{
  "model": "segmentation model",
  "dataset": "aerial photos of the United States (SatlasPretrain)",
  "train_examples": 101725,
  "image_size": 64,
  "crop_scale_min": 0.7,
  "horizontal_flip": true,
  "translate": 0.12,
  "cutout": 0.4,
  "num_classes": 8,
  "output_stride": 8,
  "arch": "fnet",
  "norm": "rmsnorm",
  "norm_position": "pre",
  "activation": "gelu",
  "mlp_ratio": 6,
  "layer_scale_init": 0.1,
  "parallel_block": false,
  "inner_norm": false,
  "patch_size": [8, 8],
  "conv_stem": false,
  "layers": 16,
  "width": 256,
  "positions": "sincos",
  "init": "trunc_normal_002",
  "residual_init": "scaled_by_depth",
  "optimizer": "muon",
  "muon_scale": "original",
  "lr": 0.032,
  "momentum": 0.98,
  "nesterov": true,
  "orthogonalizer": "newton_schulz_5",
  "adamw_lr_other_params": 0.0013,
  "grad_clip": 3.0,
  "adaptive_grad_clip": 0.02,
  "steps": 16800,
  "batch_size": 256,
  "epochs": 42.3,
  "lr_schedule": "wsd",
  "decay_fraction": 0.4,
  "final_lr_fraction": 0.01,
  "warmup_steps": 840,
  "weight_decay": 0.01,
  "adamw_weight_decay_other_params": 0
}
Rows from block 7 of a small segmentation model, named by matrix and row number. Rows with one number belong to one neuron. Each number is 128 + 32 x the weight over its row's rms, rounded and kept within 0 to 255. All counts start at 0. Numbers have three digits each.
After each neuron's rows are labels from the 100 images, of 14848, where the neuron reaches its highest value: "lies over" is the class under the peak. Only what is clearly more common there than usual is listed. The data: aerial photos of the United States (SatlasPretrain).
# fc1: MLP up (model.blocks.7.mlp.fc1.weight, 1536x256), inputs 0-127
# fc2: MLP down (model.blocks.7.mlp.fc2.weight, 256x1536, transposed), outputs 0-127

fc1.624:083084116176087149163103095135072122191136182085074132105123167167154091101106157160056155150157098159159139074129105152074156108175111155132200095139175132113187133183121044128168141122125135106108130170148110156106122113138148123135178107102139116110079160094125092158110110130095191105080133136083101115158109175132127101196138106119131115118151122125178154117086140099130112133131
fc2.624:179102102173134136128134098077122123139120125144116168115107107151105129097169128130159150146089097148176120119137114097192190091213139183166091126147056128107123126091136140134116121073102087110091138083124165107159168164136130114058149079101147165114163167166088088096165157085105190137161137127221120150105127188151093106110107129086178162103120131152160166173125133112120105121131
lies over: crop field

fc1.285:128069153167101122145147101122160138154147183116161149095119129189134123110094148159131129096156117108105140083126145168086112064068162139134140129139178174087132091141091077173158084114156208130139132143119108159115159161127095146058130053133072111090117150115200141072157091105142157145121086140147138102151114137078144200148067158093069145169109122134113144140135138138153154135123
fc2.285:131091095096086111128127110180133127176133081118134187162131149156138155172119114119081159141105156059131101115042166134068078098077108132108138096104056111127137180112137146178135124118129118139118156183138102159188113070050119158151134133141138085121112104103079100090092104182108137109112130065148121105126100172132139141108104097132127086125122150122169085083159155165086133137130
lies over: crop field

fc1.18:161124110133080194177099107144098089129167142028132141123114136138156137084080116141125107114173137128091143100127148104060115110133131148098142130130144092097143128131130168142115156092190137067137135100118137106055138113123174126080078115108095083054144081164114139129112105118058121099153117088133086143154138068094140194116102092146130201120070171108134161149106123140097154138044
fc2.18:163114136144146160140074115146069144185152132120113150116144113159115089182112153115108136131154108103146070096128190120117133141139099103110203076071145140135133109103113138140115154107121153171061104149190123234096131110100168141144151169103167102166112069068130125139104107138114154180077095089135137164191094090157154165124115068093073092123101072126106131135135126145109154128114
lies over: crop field

fc1.340:102077131123128103099079163128176131174156140153162143150148149151096098140047143196033145104128134128141129107189154098110113141153164134121135106123141068154134176093127147101081143118109160127123102136111139083095047109118134127163152156137168127128222130077074138102155110174113120098111086153157124094138109186061155172000102114104102187183147139109109111150153089137148109139132
fc2.340:117191200167163169154092136098156134090147139093180111137114139159130108121144163142142158145168143097172104155124125172174181147092096106143082109115114130113093114139080162124126168176165118152167153116117145140151127143085032137072120153110122166150145091068167199149134101123066101125173133127063146137094074112112086115199175095142146117144130118104068169109127177124166098112069
lies over: building

fc1.685:116114156140132126128148104134126139103093168057119166150109112104121106143162077137092109117097100113108180128089174125079064096184107143144069106142220093128129120173135115168163112107178166112127098153130106135089113127093130108135132135164137119109111172108141109098179135113135079097152135123170166103126194146114210145160184066129161132125167166177141153135174077145086164124124
fc2.685:151107137158070133142127135116132099157085120108126142177093143122123092161073140091095125054113166169144149164157115189123165138190201105128147141070136110103081145152149138127115169091048159131083181170110132093078147123100137149124144163154103130133126127123126102148152127150066108109082173068151127135159126181151050084146139122122135148130134134078074114176062127138145107095112
lies over: crop field

fc1.94:145078095140100161132161161080128113107049029096113145050142101164112088153091072063150048089140150134137150092110135136049150093094178139077196148115102145206178151113168160134133133111116138118130107142142149140132164126141053098161122176113117121123104079119124067104142151101115133139133101175107131098114185096090149088104079171102167100169096133129108157084083150087083172120130
fc2.94:161089130096125120165088068163106053137076136178157094114151110168127138135149155089153074103133145098154090187088143183132113123117148141167144112115187181141144171125096144125147116130178108129082155141154119152157109133094122095153151142061078116182170125081168130174127190071109113108086080108115154158128164139218099142124170094140144178089071024159129135146105152191147103101088
lies over: crop field

fc1.496:077174153114121119145125128155110142174136160123156105167070147152171113127105128186123107154146124116134073073143173197125181115174092203169140100156133095170117143179099077147127146094172077123109156087158170094131160081119088126129175094100157168093128106154133143145128098149111156140142155168137120151139135099113149090127141185118125162090120103190117158127069117060092134112071
fc2.496:159121157111125100140101146141033107176170092139154176132069147143131069095131185122197148118092147110103153101112098195114153144141162145109130180205137096135116065135139131183122167097195060081109141095121108102170198158163108155131161098147154138124148137133068119104162137088150153145053119124154093129139104135145091120119158165154157123068170142119156135119141181105169082115118
lies over: building

fc1.166:126102132126119100145133154115114153130141122169116138078178103167189124079114098114158157080122137164156098129149105207115123129154125147177160127138204212132127143116124166141146158122158148130121127077190146181106134142149147150130065125091101157131089120044117181121121167105131177123114095139107138149117113112128105077144181117084128180145101110153089175112199165101128128150140
fc2.166:158076065155105168157157165116077097073068129136128177189154140116152104149192162152102126079125127077146148143153098111105107099098097063120157148108157126162154080094127096117160187096063092125137130178105102074142107116118132135104173064124118117162127192168137142121112111117111105127112130102147115118164165091182149152128141099125133109139139085136100165086192135142129132130113
lies over: crop field

fc1.623:125112113070126151167117147119109099167123149114135158154109108103111183154083083114136121127106105136062163132137149093154187094098148179145198098139178140162136115138137117125120127132138088070177156189152139169133121214130155157104049085165131114165177138208053012147080090173141167167087116107161216113147119128106103149092095108148128119159130170117100156133133156125171145163137
fc2.623:173100118148112109082132128148142111125125163179143118123169128071132219104127105069096128107106111101104178121081174144093180113111166105115106103175097095101079081158111126127155072097095100143159087148102064099148141185122143110096126086175084153179080087107087108143091097107084165118074112138123148084130145133075083141118194156154180127186098116129155147114147145119086119141119
lies over: park

fc1.703:097194157109147129199133111120080157099098091082164088101091070175146111092140083084131153114130162142211113146154173143121140049120107149104118090119114117122135199146124127169121156148117144160185149134102107156135100117168122147191131065083137090169034093166130135081115113119106140130074084135168112094180136094159157087119077160065186159127152100189094110065102130163165151144130
fc2.703:112085132166167140188161117110159096063120138116171108092092131144086097107182107100132090116059061129105054065106110114118098125129139174110104073083120140157150145137158089092169131127097164063118124059185099155084129136110122109082174195087087134107155142139152198185147111124099133096225116145152157169106161145047137081143141085150110104149113138127130135147097157099139061169177
lies over: crop field

fc1.276:100088089141139176138105151105165107166107109142101137072141168100087096089079158145147135074083082166117091075109157091084112086033198110071100154096168092124115119114156074156089117173139115126105097143091104173175140108107103107119115140158138150148158101087126143110184136098094103092126173146144153140127169098124081139146145154088131102124154139082134150152143139091125138114094
fc2.276:099125110120119085135085118125087119167078082171182086173153124151098212080158141102141172098124149131130200149128110143150110085070150181121153056169102143127158139116169090137167170169071143099133213120110093119156195113108156136129133106123180087131148154097092160171116125155111156132173170082087142108113145112141124136098139138131129167109107083158081131166131120139134101117192
lies over: crop field

fc1.700:109112157162125190124165127132125203201143077127147150142198131184134122135124068148112118108153134114148128154107123152100170149151105081101091135101135115166125109130161094123123141135138093138161096112136064088150164159144132090087100123108133079093166131048069120116141161146110102137161112138144148175111122103096155174104079144142104070183075105124105124175152073107142118104118
fc2.700:121145108069159112120100110122119103194134159193123158161087115133133140130115141122180114148092129162106128165137095160187122098122134168145202227119181189131188090134111138186176129154116207123151106180145106101102107122144123105174131103103102092114121179113111089088091087168131152126137155040141051179149097122124160114128160155095128155112150154164095130124074158178142134100135
lies over: building

fc1.280:124124124122084153163133152126184104098094107124115153111115120143109111126071183150072090158115099135211102158114142098174117185162116129109074121106116157121139208127083129110143078108148160134129145154118140126150071125134125047157073166086178075097059110147072149118115097109119141099100070210117151121113067096180145190159126108144139132137088131136100165132115111137078118115147
fc2.280:139135146153170127157103163100117163075176115066120095157207111127109048114114153125123085137123148104095099107107125112071161198129103116177163127163133153128129159130122134111139129127152093180117196157162081159127125121175165119176095108163119108122138146119138150142108076084152162135146170127153151078079121091167108149172124129147121141077111148185139176141107093089159103147099
lies over: building

fc1.395:107135130110075129119138144135078085058187159124104145096136141117110117123107094058160166156110136116137105155149155092139117105177103144128121156137128105123102168153140138210140080120097101163137133167105093132101076117119154120145088155140101151208196174174099129210105109211093134140126135110118128104091073127075108127126175076157168132143101118130163151169072155154127128104105
fc2.395:126091151102158142164130127072183105181184104076116099116130163079100125113136039100148109170134137127164104150106162153113121123132118161079160048101190170167113124121107120088109150099056140152156115087132125100073060100154088135151165146073143143102123111111173062132088132079113082131096113137153084130103165163112105146166099104147156129092169146115088120121125148105146141104167
lies over: crop field

fc1.478:137115093119087150131161150102147036104114150133145173131116039150149141075206088163122143122153167088110127098122193168138144184142147097205086172111109075091128147104091171137153133115143192138177170131136156162102123128123080138146135075149129114134096153161103099140171143153101137134119142110183123096102142185166085155129148081114106150109167115141119113158173125142129152126133
fc2.478:133097116156087128136129157101125094113155127126082079169170138115137095127150178123147131074087158252168126044188144122119100104186156134121135148160118100143115128096117146124118129214081157125086141151075038113079115130103149105074128111143130131108122054088114052167136113130126160108155216085110114120141119166106153120133119124105151110168141165141147116088174065140165152155134
lies over: crop field

fc1.404:097206101143145114085153170148138168140121134129173076153096142123132055230094138153154127134108123161146110109153149082180129114184106092193163123107110169149165095154089146135079157102139209166160075167075139107145102115079166153128130133109123142118077151118145071102176100104131171150059151125147150152107091156146119129140141137157168149139117157124140137170126122141133201102139
fc2.404:154095148112167114058115124075179163082150171154137206137128103114115202141092085164192105154163151115157077123125036154160123101140135158086098185092077125104116091140100155130127129169146104151119069118106130139148131135163150134133118129188187100081141132150135126144155143117070143166123109134122141095155163085118093139105172103134128102147104142099117195112132157099218115058133
lies over: crop field

fc1.58:122139170075151125120081163111081086136179105095147164080122105097139145147052113121090142118141125197120142131073184149067156108107124111147153134144149108126133115127163098164102092136075070163127100144152099127150096081109123089208081114156150118154130099152096125144062093209146111140094091119115105101173127070082149157132101157145225124103145190152130120127126138116106130131092
fc2.58:114090121120143125100150105092130098118147114101158116064076142150180143106106112082120105102110103120141148101141162127126163039114136100080126094135143078174186124146159097130151107127092119128173141110131051152128154226096142119118121123150085144140156089081070104159142149162157155128185057131141125110093173092139152172122175137124111182073158121089109164140138163108154083115129
lies over: crop field

fc1.764:117140089034128171178198126119122113152074147071154126128178114131103128188089154111118189199191138132110143147055089129136125175172137152130119139187145120103189131147119180160143127131116149132116137157127130171094125151141183116112075139127085133176133118090123172163126172109082113101106152092137150173214177124119107074163137081106139092101120133110141123124085167136110109153141
fc2.764:102158157138138118140126187120114141066181121152163137136120111163097134157169119149165128051075138147089087119131119142109137206125142159150094103152103132119050103119118123047099110137133104105174184165109091137162094132155184166145088184078157146118160163135048143126102134126106092102124097225085100127106093120139159128107057118090119110163153127120136087071171064116159112074140
lies over: building

fc1.690:107147108154128154136176154115119074109141165101127140113122095142159112136127134164127043103123147106107096134061140076082096123064112144141147150104105178171110124184098157111102169167126119169113126117156102133098170088161158093149144152042135100123127090148225046113105104141154162058072132100139101088133151081156130057143143092152139124110168112143092178084085104101095120163142
fc2.690:122094066128195124155161161080092174130099071081117130140143184145150130100095080131134131122091173107089104121134101180135180156118153159114129060173187107162132095116101192106077135116156156175154151172125143137149114094089163128077154111108128118131101124113106164156142138089137142132122099121192156138103111135154145123110139138150055107107129166099144135141143140135068107133107
lies over: crop field

fc1.303:170157107096167131109140161128109053109102180159146058174194125139140104123132126134047137098057122193135105065141132112087096133137137137108104129152146100123188171120096095115140133116131137173130155113096183173095114066080125089135143106057124153112109133095135101145161093123168073125153128144102094171097112080096100086067164088131101143162138053157103146149153161136134084160157
fc2.303:121091103154130144135099115089086162124076169108115185131121136065146130158115137106164093131083101103142146166108117086077142096126151134118159129158125060165069101101154101049157145099140132150110072137110157098146088142127087069144142087119105131147151080160153088113136108172047122175168157103089110106109135170169135132147121154123126148077109148122168151123130140151145144115133
lies over: building

fc1.697:104185153078093129161158175121067174143078127100149139124135137104133128115106111137129115097214133161233125106121151169093072022206140238110137067119176066151126160117115182140101144099148122107164137221170102146163157130127107124111118137106137139122155097170126111105105122151067164147078105114133109115131107070123106081115158112147202111092105159057129177179075120128060128128148
fc2.697:087139130101059136214105157074152131146148165161181113133127175137222140091111122135202139154073111093142063104134174061148151065045152103074121094136092116155145116135149127092186080130083117121134094114140094120065149149139126159135117114096091143170152126095104120131126151164167168134184089111184140169078182132082117142131148197120119176132164106131142140106069136181130146167152
lies over: crop field

fc1.594:109118138083138111079181170171109141162140139142063090176145174155143147109127155088106092142152103162170104123111069091160143110134105159116137154142190083100060197149125123173146126141122134114132150153118150146111126187135156073092098112151181136140137173135129191142123152136137134197107142120110117097146126071152065105116135106110127112102082113168113043127140097074113122184167
fc2.594:088115118108151154159165170078136126132096132063085116102096122090114150136174144126102117124186076097123088129069141100151076136158173145053146163184100104099160146123126139144151181086169122139087123119104161129135157075088148100084032154103137094135105190136114053074138060102171129152096150138122134137145149122083093189095193118122129111075092137178051146085092092136137082167139
lies over: building

fc1.528:121157120139105110058097157112130059110099138131091139126097105088120159104084128114082110100103143127136185104094187130142117091132150149138164087149179085172183182140113171091156136135134041149174156186055148171160106193121122093159086107144162163138153078098129105141111123157166117156148104127135155148153119128046123152146080146138180133106130100133118149203116181095083117189133
fc2.528:136162109163090136120169139126111061079179135119159113097107121085181130101112119103111096126123132100109112074088152147111193114103198096092114101138171148115131098112146052128150069086113098174186082119189098158106114172138117144113139078146101195137099103115056105162107088164089155106138095135105102185098170212146111132120172150138171171162160161095224135147183124141076123108141
lies over: park

fc1.114:093099123083153112128140121100122136112114139125117144151097078161081103122168136141166148049162112130074120193155176075129132151141139135088065128088156151104095145055097143123152107061194118099126156084184173110113173106088119088135091070090109140104142145150116138122100135093139135162096122072184167110141060110132107161102130143146119138151077166180117104251132129109120081054203
fc2.114:112113205173079134091082172087117170140066175156122096132139092143102167125125156178163101173111177132167156149139101126123132089122115159076125126145140155147093118108117106085146116067162145117156175146158126150139099185124202107112157110106153108132084152118137133098102187152202090146124170117053087144084115142185188154093098180140135204121117127091144163132119165184201145133114
lies over: building

fc1.591:102027121131139142097134143144145085094163115143099150081150167123132119118153104134116124102161126170178184199144152188151085116116134165149092125117167096069127137161111101140086157073109136158159140127086095123095108127136133147142136146133126123138119112086134215091107181136145104092157088127122119103126127155115070072148118156098123111177101124113127142110117105162165153160162
fc2.591:181186090097131199148081160178132146159127147111120092095109151075130101154103127143150101179144156120133072112126103077134134099156141143187143065125154133112147073132115115105135129149172114137098093085205071111158151140138110115071143147088160112092083105145142063183140127162094152101182150130151160086177047118060139133100152135180165066176135171102174080127166136072092082162106
lies over: crop field

fc1.39:105045086121098124137120177137119127110095167118101171156097090126153088114176179121140067082120098097192114130154189108134092132175112134105146074061158162121173071079111111109130095108117129138169115180148082111141133126159132133100175158142139156129061128142148223132110060102131105121076140129095188153047098096117207142179146124186107122103094135164135151158130101107158121153170
fc2.39:126146137116172154172109126105112064089153143123143142097097149136110038087119184122164122145150089061130148097131134133132135161100118111130152091124103081091208083054103149154128146143112139165160150121162161114124142103115078161124124149128098152139105145125027079100105074099122157093143138127128130100178156142145141112089038083149155107170092187169131100077144089123183179113099
lies over: crop field

fc1.719:135104066091089156090133131148137134157148131147138129087063097154161123081080074183153149104213111126172110147108099137139089125168090160155127088100122100095122110126172106114103065080122134135118143131117218124113142157157117162096129111115108180159158153070186182144170097139156142102130117086091096123146160141126153109135181137119139209121112192157135194099107182176110112105110
fc2.719:162157097136166047176086119070118140146169130113194106101162160205188059137108172159171111138149098109141111112122181150115173129091094126140146067224118129118158137169092091108152182144101119105189133137135113128088148079136137111188074124158128096145169113176057138103124150177136144154114146094100130152108120124124102113099089143188122193114155190124122126114103111196134096132174
lies over: crop field

fc1.717:099132133129130160126161108211109148128124082112160107122167124162131128121159109131163144119104100090065071104127067106087106179129132124102101121144111201122108140123132078134121095115106125091187113095136180091097157083116066124134100124166140124101155199077094135130140147125127112128075144130145103098151168102132140088120083116090118145098183153126060182123160110066138143116082
fc2.717:140104111113102075118126136150121114165117147160121084135162148093150083179163100117118174159147133129153143130159117090145178114148141139100161150087158108130133105124103137147121174079178134183107130122103125104157147214080164114152098167094133177172100074188206141166101130171125098172137096153095142191171131136117101144067071140159109110084094095100147133094047041182183090153180
lies over: building

fc1.464:106071092056148147125115182105196132062127120154130202104150135036108145139121149121086081158089080131121159140110180113106138088092113141142131163114108112113075146132166157141094118138108130167127171121115121145109087157137178122180139172121255185099211080172154146143108109141125138105106115153120097131087144084108136160174148143121124129115115099123092117136068099133128170132098
fc2.464:130120109147134108161185076087117090149135149078133049136125149096184122094105127080144172123128125089107076109145188156138111050138115118135086090135136119206165109129123150093161093097115180123138137096125113169146126112120106077158094087080048085184178137126112141115161113100127123108126118108143134056093144106112157117128111172102132174110096099084122122110120189145085068133113
lies over: crop field

fc1.746:108134162082141092106137100109155150135138157143114124125122043098169128169204101155134100117151162129106128100160162178132140110042105145139134088080162135107097108130131171137073099140086149122121145164123154129124123111148103113141181084106152184125124098116111126168092154126091091130179116125147119148168092069142122164124089191026170137184064149110111121063104117128159123137102
fc2.746:050092133142178192123045144158142126120108082124169120134134133059121155023112145083144115108168144129099174147118163142125125109109137117130100121170155154105165124164153119161187071090093131145129115122106139065124069190167141101074152085130144093148093177154093176155107201145100096139133086103097148161113135189100187111125091102178131116108151074097177134124099172105108149110104
lies over: crop field

fc1.710:118067122128163106144162119131102106097091148086117063126179114126203162144148158157110122142112090170177171101074174096144133112194155123109220114149135093143116164151095073143129090141142158152137143132100150159124104140119075069142094106161109111130158135171141067098112076139166154160174136176138128127133105110124077107120149151082152105109136143087126150126133152110166129093093
fc2.710:132104115138127125122176161151206115099103120110087179156118166190171136167097152149105051149159145085096172135076133122094088180135110126168070140142085127183116153156181119082158144065164122137052160071157119078096153143129124139127107139137135109146127154122110088072125118127107146121147143153164110125144082118163128114092188117133131150091153145071135131132072079131157129117131
lies over: building

fc1.37:134109114131130164129111161094157044163106119144141122151106175115129137180106097127189126118129108150116131161076111129093174128154109138119119114192097097110189111127096120120183069154154125099168117182180159115096158067123088121109071071085129134134151106115137149210122092150195103120160101121109160121172095143095178079104133130137164240150090195123144147148143149139071112101167
fc2.37:098121124082116116118154120106126128086160114177105145112094188125119124080176105142109112135085188097154156094151137083178168067127150134165156090095063134181104139134098185108030129188116152096114164100147151115068094144126184103148096121114155137156177199143126100163138144102086135156096124143116076170088102147158157156065140189153103101112139179140111136178150127161143129188131
lies over: crop field

fc1.248:141079117128109186098076069106102130070115088157120117173165139124136151076088126148108145094125172134108174048124131076142154083133121108079144135160050110104097134105160160138078162119115136118128113103169174111154061113138123082136148151137168128125136099090106128111162075103180092072095113123149095119163139136124134077062136098152127114152122097113152144171113044155097119183105
fc2.248:111218163087161080127158141089140096115136133101180174100181161192135145103191126172128203117142152113102114177158144172158099143098109107149136133040221138146098117130089161158185141100129085193125128119109118161118136096150121138181139119137113151150144133087098127159161151113111096128184160151090135164135135076112156139201149109136140116157172117128112119168152154154164127098093
lies over: building